{
  "model": "autoregressive pixel model",
  "dataset": "microscope photos of single blood and bone marrow cells",
  "train_examples": 194171,
  "image_size": 20,
  "horizontal_flip": false,
  "levels_per_channel": 4,
  "vocab_size": 65,
  "arch": "transformer_decoder",
  "width": 320,
  "layers": 10,
  "norm": "rmsnorm",
  "norm_position": "pre",
  "activation": "quick_gelu",
  "mlp_ratio": 3,
  "head_dim": 32,
  "fused_qkv": false,
  "bias": "all",
  "qk_norm": false,
  "parallel_block": false,
  "inner_norm": false,
  "kv_group_size": 2,
  "positions": "learned",
  "tie_embeddings": false,
  "init": "trunc_normal_002",
  "residual_init": "none",
  "optimizer": "soap",
  "beta2": 0.95,
  "lr": 0.0012,
  "beta1": 0.95,
  "shampoo_beta": 0.95,
  "eps": 1e-08,
  "precondition_frequency": 32,
  "max_precond_dim": 1024,
  "one_sided": false,
  "adamw_lr_other_params": 0.002,
  "steps": 17800,
  "batch_size": 64,
  "epochs": 5.9,
  "lr_schedule": "wsd",
  "decay_fraction": 0.4,
  "final_lr_fraction": 0,
  "warmup_steps": 1780,
  "weight_decay": 0.06,
  "adamw_weight_decay_other_params": 0
}
Rows from block 5 of a small autoregressive pixel model, named by matrix and row number. Rows with one number belong to one neuron. Each number is 50 + 15 x the weight over its row's rms, rounded and kept within 0 to 99. All counts start at 0.
After each neuron's rows are labels from the 100 images, of 14976, where the neuron reaches its highest value: "responds to" is what is common among them. Only what is clearly more common there than usual is listed. The data: microscope photos of single blood and bone marrow cells.
# fc1: MLP up (model.blocks.5.mlp.fc1.weight, 960x320), inputs 160-319
# fc2: MLP down (model.blocks.5.mlp.fc2.weight, 320x960, transposed), outputs 160-319

fc1.537:58 66 40 73 49 23 60 56 76 34 75 51 74 68 50 56 48 44 33 43 55 38 51 33 30 32 44 28 32 46 81 39 75 55 38 60 64 04 21 77 38 48 25 45 71 46 44 46 57 40 29 46 65 39 31 45 40 71 59 53 45 55 25 44 40 74 51 49 48 35 41 36 58 46 37 23 41 53 56 63 54 47 64 54 31 60 45 49 56 51 61 37 41 48 47 33 56 68 47 55 46 59 55 52 54 41 33 56 36 62 42 62 53 51 43 55 74 53 82 42 42 26 63 33 65 48 55 68 52 23 54 49 48 59 20 57 50 52 48 81 45 60 52 51 52 60 57 71 29 30 19 30 58 40 45 51 79 49 44 37
fc2.537:30 66 51 39 09 33 48 74 54 55 57 51 62 34 49 52 30 33 51 59 63 38 41 55 50 13 46 58 45 76 56 73 19 26 42 56 30 68 53 54 57 54 47 60 36 40 43 40 50 53 42 73 21 70 59 54 43 52 45 42 62 39 57 47 37 03 43 49 60 55 53 41 32 83 72 53 63 44 63 45 50 50 55 73 81 65 45 53 61 61 51 86 55 32 55 58 40 44 64 56 34 42 43 61 40 30 54 60 62 63 75 62 46 40 75 37 43 48 53 38 58 55 14 62 47 39 18 63 37 36 56 55 40 60 40 77 67 36 22 62 34 35 25 72 41 27 75 58 54 72 68 67 64 53 78 28 19 46 40 33
responds to: cell type: erythroblast

fc1.271:83 45 32 44 59 71 47 20 46 27 68 68 44 60 69 62 45 25 33 68 46 55 53 51 49 56 57 57 63 21 29 64 68 58 72 55 53 60 46 52 23 23 73 59 50 59 60 49 48 34 50 37 35 37 47 76 51 57 43 46 48 68 72 48 53 62 37 72 77 57 84 77 40 69 49 33 62 57 37 58 59 45 73 52 50 55 75 54 61 63 69 51 59 42 20 46 14 23 42 39 42 33 51 33 59 43 29 30 56 56 88 62 71 71 79 58 54 33 45 76 58 45 42 64 72 52 80 62 64 58 32 54 27 68 34 57 25 08 46 36 65 50 58 42 59 39 76 57 48 45 44 30 41 21 29 41 60 66 09 54
fc2.271:28 65 54 58 70 36 53 49 92 35 51 49 42 52 36 50 41 47 79 37 69 44 51 47 33 37 55 30 59 60 69 69 58 62 42 50 72 60 70 42 77 50 29 54 32 61 66 38 52 66 29 41 29 76 40 65 52 65 64 40 52 48 33 66 27 37 63 64 54 49 36 29 34 53 86 61 43 56 44 63 42 45 37 47 62 22 25 54 55 60 72 44 41 65 31 58 63 55 25 64 27 72 27 53 61 44 54 39 35 38 40 69 27 36 34 69 61 71 61 47 19 31 55 67 21 37 54 47 67 56 53 41 51 27 45 22 65 61 52 55 37 70 43 45 68 41 45 50 41 24 48 55 63 37 62 55 49 70 68 83
responds to: smear: peripheral blood

fc1.432:57 28 38 72 42 40 40 49 37 40 67 67 45 19 60 36 69 52 68 41 60 41 74 42 44 32 50 61 64 25 60 48 71 40 58 31 73 44 47 47 41 69 53 44 50 46 49 67 68 75 35 26 19 73 32 42 46 53 33 54 39 60 14 50 59 65 44 44 54 54 48 44 60 46 39 64 57 54 33 68 42 75 46 66 32 50 71 64 20 43 34 38 68 61 48 51 48 27 54 43 40 72 62 85 60 39 54 53 53 61 43 68 33 55 70 50 77 53 85 23 27 49 37 69 36 72 50 55 33 34 41 28 62 59 47 33 65 72 58 48 38 49 22 40 45 25 55 46 37 55 43 50 49 47 52 57 42 63 58 23
fc2.432:38 69 35 59 51 24 70 64 56 35 44 57 45 60 68 68 57 37 44 50 39 28 24 38 40 14 02 45 72 43 57 64 45 41 69 29 45 58 76 32 53 43 50 43 49 75 55 43 45 61 24 37 50 63 68 43 62 43 34 20 58 36 58 47 52 45 51 35 58 44 48 23 71 61 61 58 44 30 61 44 82 66 47 40 80 64 54 77 47 11 30 62 61 47 35 49 51 55 47 46 31 72 34 37 55 43 50 41 51 47 95 65 64 54 46 53 81 48 55 58 47 51 70 73 03 46 26 51 50 67 47 70 63 26 31 33 43 61 35 53 49 31 48 70 72 56 63 75 43 32 61 26 44 33 63 56 47 41 46 50
responds to: smear: peripheral blood

fc1.476:30 46 81 46 51 16 52 14 72 46 58 42 84 60 63 61 51 33 65 29 39 64 31 22 24 47 40 63 43 54 62 60 49 77 60 73 53 21 56 75 55 48 25 58 71 45 65 68 25 66 56 52 62 28 41 45 53 34 52 50 73 43 43 47 17 51 40 37 56 25 07 38 40 57 79 55 75 58 64 47 16 78 58 51 51 55 51 24 54 42 32 35 30 55 36 32 54 42 48 50 49 87 73 53 61 75 63 58 33 36 26 18 39 76 41 45 48 61 54 58 54 70 27 51 54 52 59 60 71 67 58 46 33 43 81 55 60 37 63 42 45 62 42 64 35 54 31 58 58 49 50 58 52 33 59 56 54 58 34 63
fc2.476:38 28 60 60 66 47 62 84 56 45 22 47 45 49 38 35 44 55 80 42 46 44 25 63 74 36 45 36 57 35 59 41 64 16 42 31 58 72 35 53 28 39 42 44 35 71 30 43 33 50 50 40 29 69 67 48 51 62 27 67 32 57 18 45 20 35 28 59 27 67 59 53 50 52 58 60 58 33 46 24 52 34 19 58 65 41 29 51 64 44 69 49 40 52 70 54 31 65 92 48 21 46 34 60 71 52 38 38 43 58 47 78 45 54 74 54 25 81 62 55 54 56 51 65 49 31 39 35 45 38 50 56 98 60 26 17 52 70 66 66 27 49 49 47 55 52 64 43 12 54 69 57 61 62 18 55 64 51 44 59
responds to: smear: peripheral blood

fc1.246:53 38 68 40 44 72 51 60 36 58 51 46 57 71 34 42 36 45 49 51 53 59 39 43 64 37 44 18 81 33 67 68 57 66 50 53 65 77 80 60 46 72 39 67 32 50 30 22 31 75 85 57 41 20 43 51 51 54 34 43 94 61 69 49 59 78 65 56 52 39 59 58 62 36 52 40 49 56 84 60 47 62 47 55 31 38 23 33 49 46 77 64 76 37 45 49 51 59 71 58 69 68 62 43 43 36 71 43 60 40 77 55 34 66 44 68 39 46 67 42 38 38 62 57 34 67 60 56 62 52 38 41 33 40 35 70 50 73 42 49 57 44 32 55 30 40 36 60 47 70 54 51 36 35 51 56 33 68 40 78
fc2.246:50 51 30 80 28 46 38 46 81 54 54 30 27 49 79 23 45 46 60 56 37 50 20 64 51 53 58 65 46 35 62 49 36 52 58 68 55 66 64 46 23 45 37 59 61 60 55 91 62 45 27 36 37 54 38 59 34 47 71 53 38 59 52 39 40 29 47 37 40 68 56 49 62 46 64 59 44 25 50 53 35 18 48 53 75 61 60 46 58 40 43 54 26 69 60 40 50 51 36 51 18 41 51 40 69 37 42 47 15 51 77 41 54 35 44 59 64 55 62 61 65 73 56 16 55 41 45 69 34 73 75 60 60 60 53 23 44 31 79 53 12 47 62 75 54 39 51 36 45 30 66 50 44 59 68 51 66 20 78 46
responds to: smear: peripheral blood

fc1.455:49 62 55 62 45 38 63 70 50 44 49 42 87 50 72 37 52 43 67 34 71 42 50 74 42 41 68 48 55 54 59 58 60 46 71 52 33 55 68 33 36 29 55 62 40 70 59 35 45 60 56 38 53 44 60 63 26 30 66 42 35 61 50 58 60 51 55 53 55 36 62 58 30 35 47 16 41 57 48 53 75 52 36 67 10 56 75 34 38 31 71 43 62 50 50 70 21 43 47 14 62 48 71 68 32 39 69 34 39 55 36 32 45 52 71 42 72 49 63 36 44 51 54 46 30 48 66 61 76 60 43 54 70 37 43 36 73 66 48 54 73 48 51 63 62 36 41 44 49 48 43 58 56 42 91 48 60 59 18 50
fc2.455:86 57 38 64 45 37 69 78 80 61 48 77 43 39 36 57 60 53 46 39 44 81 53 33 63 22 70 39 40 63 45 47 46 62 27 35 61 29 51 87 20 25 33 43 66 41 51 58 30 40 72 26 50 54 41 30 59 23 34 36 52 62 09 33 75 62 64 67 39 53 44 70 69 54 62 48 41 66 51 55 58 65 68 48 77 25 59 49 41 44 65 72 43 13 38 63 35 52 54 54 49 32 40 51 44 52 32 43 54 27 59 53 63 51 23 58 54 86 54 45 51 35 34 30 76 68 42 35 45 34 43 46 50 30 48 32 46 53 49 56 43 50 51 22 43 65 65 47 53 33 51 82 40 39 39 41 47 72 60 40
responds to: smear: peripheral blood

fc1.746:60 38 46 48 39 44 69 64 43 57 51 34 69 40 28 49 37 10 43 15 57 47 42 66 55 42 32 50 47 88 54 34 66 87 37 49 34 62 55 56 33 88 35 47 38 79 47 24 51 58 46 40 66 19 53 59 42 20 62 36 62 65 39 46 44 56 52 46 46 63 59 38 36 60 66 44 37 35 45 55 64 50 33 63 39 19 86 72 52 45 62 20 51 35 39 71 54 55 34 39 37 46 55 47 80 49 53 23 55 71 52 71 51 48 42 45 57 66 49 67 41 53 41 63 29 77 36 49 43 39 52 54 54 57 57 46 38 38 41 69 63 41 39 72 45 66 36 70 49 62 37 48 57 33 44 63 55 56 38 62
fc2.746:42 42 47 75 48 42 25 39 52 65 52 54 67 79 99 59 41 54 99 56 38 42 61 46 50 50 50 65 30 16 42 45 39 62 75 32 64 57 46 55 58 38 66 35 67 50 30 69 30 72 70 47 37 71 53 52 55 73 44 42 57 54 65 76 92 43 32 35 40 32 60 44 66 54 13 55 42 88 48 40 53 28 48 31 63 58 27 59 49 40 61 57 74 21 71 47 37 53 52 54 43 56 53 41 36 54 46 56 47 36 61 57 41 51 50 53 42 36 40 52 74 40 73 39 49 71 61 21 56 35 18 32 59 36 58 50 53 52 43 21 50 38 48 09 65 47 38 55 37 60 63 47 36 50 68 60 55 78 23 63
responds to: smear: peripheral blood

fc1.539:42 68 59 41 60 35 44 32 53 73 36 39 41 46 48 39 30 46 62 45 56 55 28 33 10 76 18 56 20 59 49 31 51 24 43 59 42 64 75 75 54 78 58 47 56 30 53 63 38 58 56 63 59 48 58 71 54 47 59 49 21 29 61 72 65 52 55 55 61 58 39 46 47 41 61 32 50 69 21 34 53 35 66 31 29 45 56 52 49 44 67 60 84 77 46 54 92 58 63 76 65 58 35 42 36 66 51 54 13 59 29 49 65 68 38 57 40 83 44 35 47 28 55 10 56 18 38 51 71 49 73 52 58 49 59 59 47 70 59 37 42 56 47 32 58 72 35 54 40 47 68 48 78 42 47 62 41 73 38 59
fc2.539:36 20 47 41 53 47 60 80 73 79 56 64 39 48 43 24 38 31 47 53 78 46 32 53 62 31 52 53 51 65 41 58 41 55 55 64 42 32 49 34 32 61 25 60 71 46 45 43 48 40 52 71 24 53 07 67 27 37 73 63 29 56 49 15 32 29 42 70 74 44 48 32 59 44 50 43 67 56 48 67 37 65 44 57 68 45 18 51 60 24 46 74 64 42 57 37 80 32 46 44 46 80 65 33 61 45 69 38 32 48 51 33 44 67 50 61 66 24 57 46 52 39 55 62 55 56 41 52 56 51 52 74 44 34 84 49 58 40 64 66 50 47 63 41 45 60 93 49 60 55 45 64 37 56 50 72 27 67 43 55
responds to: cell type: erythroblast

fc1.497:26 50 66 75 48 35 47 28 36 46 37 41 68 63 46 55 23 64 30 54 65 76 59 13 51 41 35 32 82 42 64 59 59 47 38 60 70 59 52 41 39 51 43 81 29 45 55 36 36 67 57 58 70 62 55 54 42 47 44 41 50 71 79 31 55 41 52 33 49 55 27 46 24 55 77 66 51 46 50 58 35 50 59 87 53 61 44 55 41 27 22 18 68 90 80 34 34 52 24 52 32 47 52 53 65 50 32 54 40 40 47 46 51 34 52 23 60 49 69 60 18 46 64 31 39 89 38 57 37 40 34 36 39 43 63 44 27 44 57 28 42 55 54 69 53 58 67 32 57 80 43 31 67 41 50 46 09 59 58 43
fc2.497:91 42 57 50 36 44 92 49 75 54 47 58 32 60 49 57 57 61 23 67 56 51 44 23 60 41 70 50 47 52 51 27 49 66 64 53 70 51 49 53 80 72 64 40 56 87 47 57 67 50 49 49 59 56 55 44 58 39 63 38 53 54 31 54 66 43 33 76 74 41 54 50 54 44 52 35 66 60 37 67 63 46 79 21 10 52 48 50 64 60 35 40 63 70 61 60 46 69 60 32 71 40 51 53 48 57 70 60 31 57 62 42 47 34 59 73 35 40 57 32 55 43 23 12 53 52 37 47 53 60 50 30 60 43 48 54 63 84 52 67 67 27 52 60 39 53 62 57 25 55 21 53 43 73 41 63 45 34 28 38
responds to: smear: peripheral blood