Weights of a small autoregressive pixel model.
Model: 20-pixel images, width 320, layers 10, activation quick_gelu.
Training: 17800 steps, batches of 64.
Data: 194171 training examples, 5.9 epochs.
Rows from block 2 of a small autoregressive pixel model, named by matrix and row number. Rows with one number belong to one neuron. Each number is 128 + 24 x the weight over its row's rms, rounded and kept within 0 to 255. All counts start at 0.
After each neuron's rows are labels from the 100 images, of 14976, where the neuron reaches its highest value: "strongest on" is what is common among them. Only what is clearly more common there than usual is listed. The data: microscope photos of single blood and bone marrow cells.
# fc1: MLP up (model.blocks.2.mlp.fc1.weight, 960x320), inputs 107-213
# fc2: MLP down (model.blocks.2.mlp.fc2.weight, 320x960, transposed), outputs 107-213

fc1.758 [190 122 173  80 169 103 126 107 156 146 150 154 171 143 114 133 122 149 175 127 142 149 108 150  99 149 142 104 116 134 162 119 129 130 119 104 160 107 122 142 128 138 137 136  86 142 127 113 133 140 141 111 120 138 146 110 149  70 114 132 138 102 145 154 159  86 128 168 128 106 109 146 133 147 133  89 110 102 130  94 122 114 159 142 110 116 138 165 188 124 146 132 111 108 141 117 143 142 142 135 114 108 134 137 134  83 190]
fc2.758 [101 127  93 119  87 163 121 155 128  80 139 138 142 129 151 167 124  81 152 120  73 133 144 102 116 146 117 123  86 135 114  81 124 148 105 121 130 116 120  93 112 136 151 110 158 131 122 116 128 122  94  94 127  96 148 104 114 177 156 116 123 123  78 135 144 156 149 109 134 170 114 133 147 117 121 139  83 159 123 132 137 125 104 140 107 170 162 106 115 135 119 144 146 108 146 128 141  99 158 123 126 148 142  90 143 143 110]
strongest on: cell type: artefact

fc1.748 [ 97  61 101 136 132  96 108 122 123 120 113 152  76  64 121 140 109 116 135 113 159 124 135 126 124 121 175 124 125 138 133 137 127 106 133 143  85 141  88 104 161 122 136 139 140 135 111 131 133  74 148 121 113 120 120 121 119 101 161  95 162 125 150 136 122 114 158 175 139 186 155 113 185 103 154 120 151 143 134  91 142 152 186 101 113 171 125 113 167 107 167 124 103 114 162 131 157 126 114  98 133  89 106 178 149 132 119]
fc2.748 [128 134  86 126 159 136 118 158 131 140  90 135 121 116 117 120 153 130 141 163 121 141 103 109 101 149 178  87 183  98 133 123 124 124 105  81  64 160 190 113 122 144 147 131 118 105 177 137 125 145  97 100  94 106 144 160 111 162  93 158 143  91 177 129  98 111 111 107 110 156 149 137 111  97 161 151  98 131 122 155 155 158 102 138 106 142 127 133 134 174 124 134 136 126 126 130 120 148 121 163 125 119 131  96 110 128 136]
strongest on: cell type: erythroblast

fc1.14 [ 79 146 153 110 122 104  79 119 123 100 141 167 133 134 115  92 119 110 135 144 123 107 123 119 113 126 104 147 145 164 186 124  87 122 128 174 154 149 122 105 109 174 142  95 116 163 193 140 119 117 152 125 128 127  93 117 144 126 135  92  99 112 106 115 151 101 117 130 126  98 103 162 107 139 119 125 140 159 132 147  89 133 109 107  94 158 121 100  98 137 162 104 138 147 105 112 121 102 160 147 165 142  96 116 148 121 145]
fc2.14 [194 118 130  84  94 105 123 137 142 180 119 126 132 115 124 146 152 103 119  86 159 100 135 174 146 129 155 154 147 106  85 112 158  86 141  94 134 138  96 122 134  89 119 128 157 136 102 104 159 109 138 141 107  73 107 137  90  96 115 162  76 112 144 123 113 140  93 131 159 181 151 149 125  71 150 141  93 101  75 118 112 112 158 125 126 121 145 139 170 105 151 114 106 145 110  90 123 151 135 121 117 134 110 152 125 135 132]
strongest on: cell type: segmented neutrophil

fc1.288 [130 147 122  98 139 147 111 175 101 140 171 131 145 130 158 137 133  91  90 130 162  97 115 150 188 151 115 136 147 119 148 104 133 147 138  87 117 142 166 108 124 156 129 129 110 158 131 113 136 125 113 167 125 106 170 150 108 136 110 119 113 127 172 108 131 127 117 151 138 151 154 131 124 149 118 102 121 116 127 184 128  77 139 108 114  97 108 146 144 114 118 133 112  86 120 109 144 104 128 136 124 163  93 172 132  95 152]
fc2.288 [112 130 125 115 156 125 144 146 123 127 121 117 135 161 124 162 119 167 107 157 115 127 185  76 165  87 116 121 160 113 178 127 155 170 113  96 144 135 106 130 152 135 150  93 118 135 104 108 107 130 158 130 143 138 111 106 126 157 105 114 126  94 107 163 114  85  95 168 119 115 123 136 149 168 134 172 133  97 112 131 158 130 186 142 168 164 120 102 110 137 166 162 143 114 106 124 121  88 141 118 144 119 108 129  78 132 101]
strongest on: cell type: artefact

fc1.506 [140 137 153 143 166 120  98 114 121 111 115 111 127  99 149 191 105 147 150 143 121  85 141 114 151 131 121 109 151 128 115 125 110 114 123 160 158 173 134 122 116 162 125 125 134 131 128 147 117 140 111 152 102 135  94 125 126 103 100  98 136 142 111 132  99 124  83 134 162 129  95  93 109 105 140 143  97  96  93 123 140 129 143 115 131  93 164  77 117 144 119 135 109 160 151 140 108  95 125 108 122 156 124 136 110 142 182]
fc2.506 [109 131  98 122 144 113 108 103 120 132 129 116 134 132 155 121 124 154 109 119 135 126 126 150  58  95 120 136 121 132 126 124 101 106 135 151 130 122 121 118 122 143 170  98 168 170 113 117 164 145 128 113 163 119 124 111 160 143  94 143 124 158 143 102 137  96 134 133  86  85  58 108 163 145  94 133 150 152 107 154 113 170 117 105 129 168  46 168 110 159 158 118 141 133 127 154 141 105 151 122 105 124  90 147  83 127 118]
strongest on: smear: peripheral blood

fc1.508 [130 129 115 130 128 193 120 135 161 154 159 154  97 141 129 114 153 149 103 168  99  79 130  97 126 142 129 108 116  65 145 137 127  95 122 137 153 124 116 147  96 106 137 135 200 139 115  87  98 104 139  94  89  94 137 146 121 122 103 187 126 125 174 149  93 121 102 164 125 130 139  90 130 123 118 104  77 105 138 163 148 140 133 105 112  98 148 110 128 136 100 146 146 163 124 116  88 143 117 155 102 114  98 107 107  78 148]
fc2.508 [160 163 132 145 150 110 125 158  78 106 119 113 144 140 120 105  84 123 163  80 130 118  91  83 134 145 114 102 152 175  98 138 145 130 105 124 133  78 184 115 147 133 118 138  64 113 123 186 151 109 119 133 111 150 174 122 127 120 103 112  93 145 113  95 177 104  94 122 156  94 133 124 167 134 117 121 149 108 141 108 126 124 116 144 155 158  95 126 125 163 137 100 118 103 165 100 127 130 161 108 124 133 141 164 127 124 143]
strongest on: cell type: artefact

fc1.545 [145 107 122  76 121 108 101 114 114 121  91  72 131 112 148 119 182 149 156 143  83 134 142 104 115 178 155 118 124 120 107 112 147 104 132 110 115 131 151 107 129 118 119 110 121 108 157 137 109  81 123 120 114 101 110 106  91 162 136 144 131  87 138 149  91 146  90 137 133 126 140 142 102 152 138 134 132 139 112 109 141 145 126  94 137 133 139 138 155 153 157 142 123 143 114 124 137 155 123 206 108 115  83 153 113 143 143]
fc2.545 [ 80 153 113 112 149 101  93  92 136 172 130 106 114 107  88 148 137 114 148 113 164 121 115 143 111 125 110 156  78 117 152 132  96 136 100 119 108 170  58 115 177 127 136 136 144 109 147 133 135 135 135 120 122 139 184 134 150 156 119  96 136 141 124 111 154 112 116 128 112 121 132 132 157 135 149 123 103  84 127 118 121 106  85  78 137 153 129 140 141 139 112 140 136 108 139 111 103 138 108 131 161 151  93  95 130 150  99]
strongest on: cell type: erythroblast

fc1.613 [123 128  89 115  89  89 117 116 159 133 125 138 185 110 110 126 142  95 117 133 127 131 110 115 175 135 115 114 128 147 144 124 133  85  79 158 133 100 151 160 151  82 114  99 138 131 136 114 133  81 125 151  85  86 155 144 154 149 104 126 124 127 173 124 149 126  78  91 166 125 161 103  95 145 147 154  85 181 128  98 139 115 134 141 124 146 134 120 106  99 103 119 139 131 114  83 157 117 185 114 145 150  90 146  97 177 158]
fc2.613 [152 110 145 138 146 130 147 140 130 109 187 102 123 134 137 154  99 140 126 114 118 110 130 162 159 130 153 105 139 138 124 172  97 111 172 139  87 104 136 111 141 147 137 129 114  80 135 105  96 153 143 103 139 141 101 138 137  97 125 129 170 125  90 107 140 155 154 130 152 169 139 148 212 152 147 110 176 132 120 122 124 133 105 145 115 113 136  89 144 168 130 143 126  87 123 132 131 136 100 155 121 126 165 125 117 123 110]
strongest on: cell type: erythroblast

fc1.236 [160 117 146 130 134 170 143 123 112 136 119 146 142 106 138 125  94 139 158 128 154 123 105 112 155  95 131 131 139 130 134 121 123 152 112 111 114 167 127  99 112  85 151 124 142 107 185 162 144 107 109  99 136  99 106 130  87  89  79 115 125 139 158 147 148 165 128 183 162 109 137 134 116 118 118 128 113 150 136  88  84 126 143 165 120 142 135 143 117 126 128 181 124 161 146 172 142  69 104  65 171 131 148 128 157 113 112]
fc2.236 [101 120 133 139 122 113 128 119 151 147 120 155 113 174 100 125 118 102 146 130 122  91  83  99 175 142 114 145 115 125 122 114 121 134 140 156 156 100 117 105 133 126 101 127  83 150  95 127  69 163 127 104 108 152 141 140 110 142 154 142 121 104 139  97 106  98 134 143 127 116 118 124 116 120 116 110 144 121 158 148 119 147 148 131  74 149 119 130 166 158 132 102 119 105 120 111 112 145 104  83 120 127 131 154 137 119 146]
strongest on: cell type: erythroblast

fc1.444 [164 168 102  88 152 111 123 109 113 137 129 142 126 143 132 191 161 143 129 163 121  72 151  99 149 132 152 133 132 129 101 105 148 136  93 159  98 104 113  83 100 142 145 126 121 180 139 162 136 161 138 124 115 142 127 106 169 112 109 152 125 118 152 110  78 145 136 104 117 136  98 123  87 105 108 101 111  98 156 158 158 124 127  90 141  84 145 110 130 188 121 177 115 138 132 173 113 104  95 102 126 130 114 107 130 115 125]
fc2.444 [133 107 157 155 134 122  98 130 131  97 101 146 188 104 144 107  97 175 135  87 103 190 150 150 148 135 110 141 128 130  96 128 108 134 184 107 159  88 106 137 124 141 117 107 167 120 137  96 111 110 116 130 126 145 107 115 100 149  88 111 112 152 141 160 165 105 121 136 118 118 189 149 114 125 142 166 117 121 131 142 157 114 140 129 126 137 155 139 142  77 100 142 113 126 140 117 167 140 131 128 149 121 158 147 115  82 126]
strongest on: cell type: segmented neutrophil

fc1.388 [139 146  77 137 151 131 139 131 112 127  90 136 128 127 157  79 113  85 111 125 117 122 120 142 152 138 131 105 147 155 153 115 129 130  87 158 136 118 120 137  88 111 129 154 100 107 154 151 102 111 120  95 108 134 110 183 132 106 110 149 137 137 120 138 115 128 160 105 131  89 157 112 107 144 125 133 151 145 118 150 126 168 158 164 133  98 118 140 152 130 104 128 144 104 111  87 117 106 140  94 143 107 118 118 107 130 102]
fc2.388 [128 134 120 141  66 125 116  76 150 147  92 126 135 129 161 146 132 136 158 118 140 124 156 121 161 144 108  78 124 114 123 149 112 109 163 161 128 122 149  73 156 121 107 124 118 130 111 101 111 138 105 126  93 112 132  97 112 111 154 119 180  86 141 143 141 141 144 113 157 151 114 113 180 108 137 125 155  91 103 107 128  99 186 101 128 117 162 101 128 115 117  97  88 132 146 132 124 127  99 152 153 109 143 113 115 149 141]
strongest on: cell type: erythroblast

fc1.127 [131 151 127 150 131 176 131  84 134 162 156 122 155 130 102 143  89 110 132 141 132 106 120 100 109 148 193  66  85 133 130 101 159 141 158 112 130 132 134 118 142 145  91 136 139 161 145 158 138 157 106 111 126 118 128 153 140 154 149 180 119 124 118 110 154 103 141  97 144 139 138 129 144 172 119 133  88 142 160 124 113 150  97 138 136 121 130 120 132 136 151  87  98 145 106 115 136 146 123 164 144 113 125 111 159 149 150]
fc2.127 [147  75 115  76 185  83 133 130 120 113 111 118 104 117 147 153  86 158 146 117 166 152 113 129 123 135 123 136 140 149 135 182  96 121 139 126 152  98  80 134 116 153 161 139 155  88 137 105 119 134 125 158 125 180 115  93 123 122  98 145 144 133 141 114 149 135  82 129 109 128  97 126 118 122 161 129 161 117 164 106 110 140 139 113 145 105 116 147 152 133  71  88 131 144 101 171 164 107 144  93  96 119 129 110 138 126 123]
strongest on: smear: peripheral blood; cell type: segmented neutrophil

fc1.4 [150  64 125 102 134 143 144 109  90 134 121 110  84 136 167 107 118 164 145 125 140 129  86 117 148 167 151 130  91 124 128 104 186 142 149 116 157 111 103 110 150 139 117 148 112 116 102 119 140 161 115 113 147 143 118  70 135 117 144 124 137 152 151 160 124 141 135 124 153 129  87 130 139 108  85 123 158 139 123  99 125 129 146 112 112 144 163 109 211 123 142 152 114 116  97 109 177  99 114 150 149 154 123  72 104  89 168]
fc2.4 [108 128 127 171 113 147  99 101 146 147 135 103  86 111 160 187 123 117 146 101 133 127 166 127 107 114 144 133 108 130 119 132 114 133  66 106 137 164 123 144 153 137 137 109 116 148 135 126 117 149 116 110 135 182  92 124 130 131 129 161 138 111  84 111 128 129  99 132 168  88  97 141 144 144 115  97 137 124 125 146 127 184 131  92 135 130 131 109 160 143 117 111 113 139  94  85 148 133 167 124 153  85 164  94 117  91  90]
strongest on: cell type: erythroblast

fc1.417 [147 132 127 141 154 128 140 119 127 139 125 133  96 129 121 115 110 123 152 169 133  97 145 131 144 152  92 134  92 130  88 122 166 127 118 123 146 119 129 145 152 123 101 106 154 125  81 132 126 105 171 143 142  97 163 114 106  72 136  89 151 107 170 111 126 122 122 164 129 173 139 118 116 123  99 144 127 130  99 101 136 115 138 109 166 126 133 163 152 109 114 126 114 110 125 141 150  96 139 154  88 145  85 176 114 141 130]
fc2.417 [142 137 110 149  98 103  94 183 131 149 173 111 151 142  99 119 124 129 175 128 124 129 113 145  96 141 143  71  94 156 107 131 128 109 123 130 124 177 150 139  88  91 149 114 136 170 142 119 135 181 117 160 142 128 138 134 156 130 105 163 153 139 107 152 153 120 119 117 122 108 160 127 141 141 126  96 126 138 119 154 135 118 158 126  91 126  56  60 105 148 138 155 151 110 143 141  79 115 118 123 145 125 134 112  94 108 130]
strongest on: cell type: artefact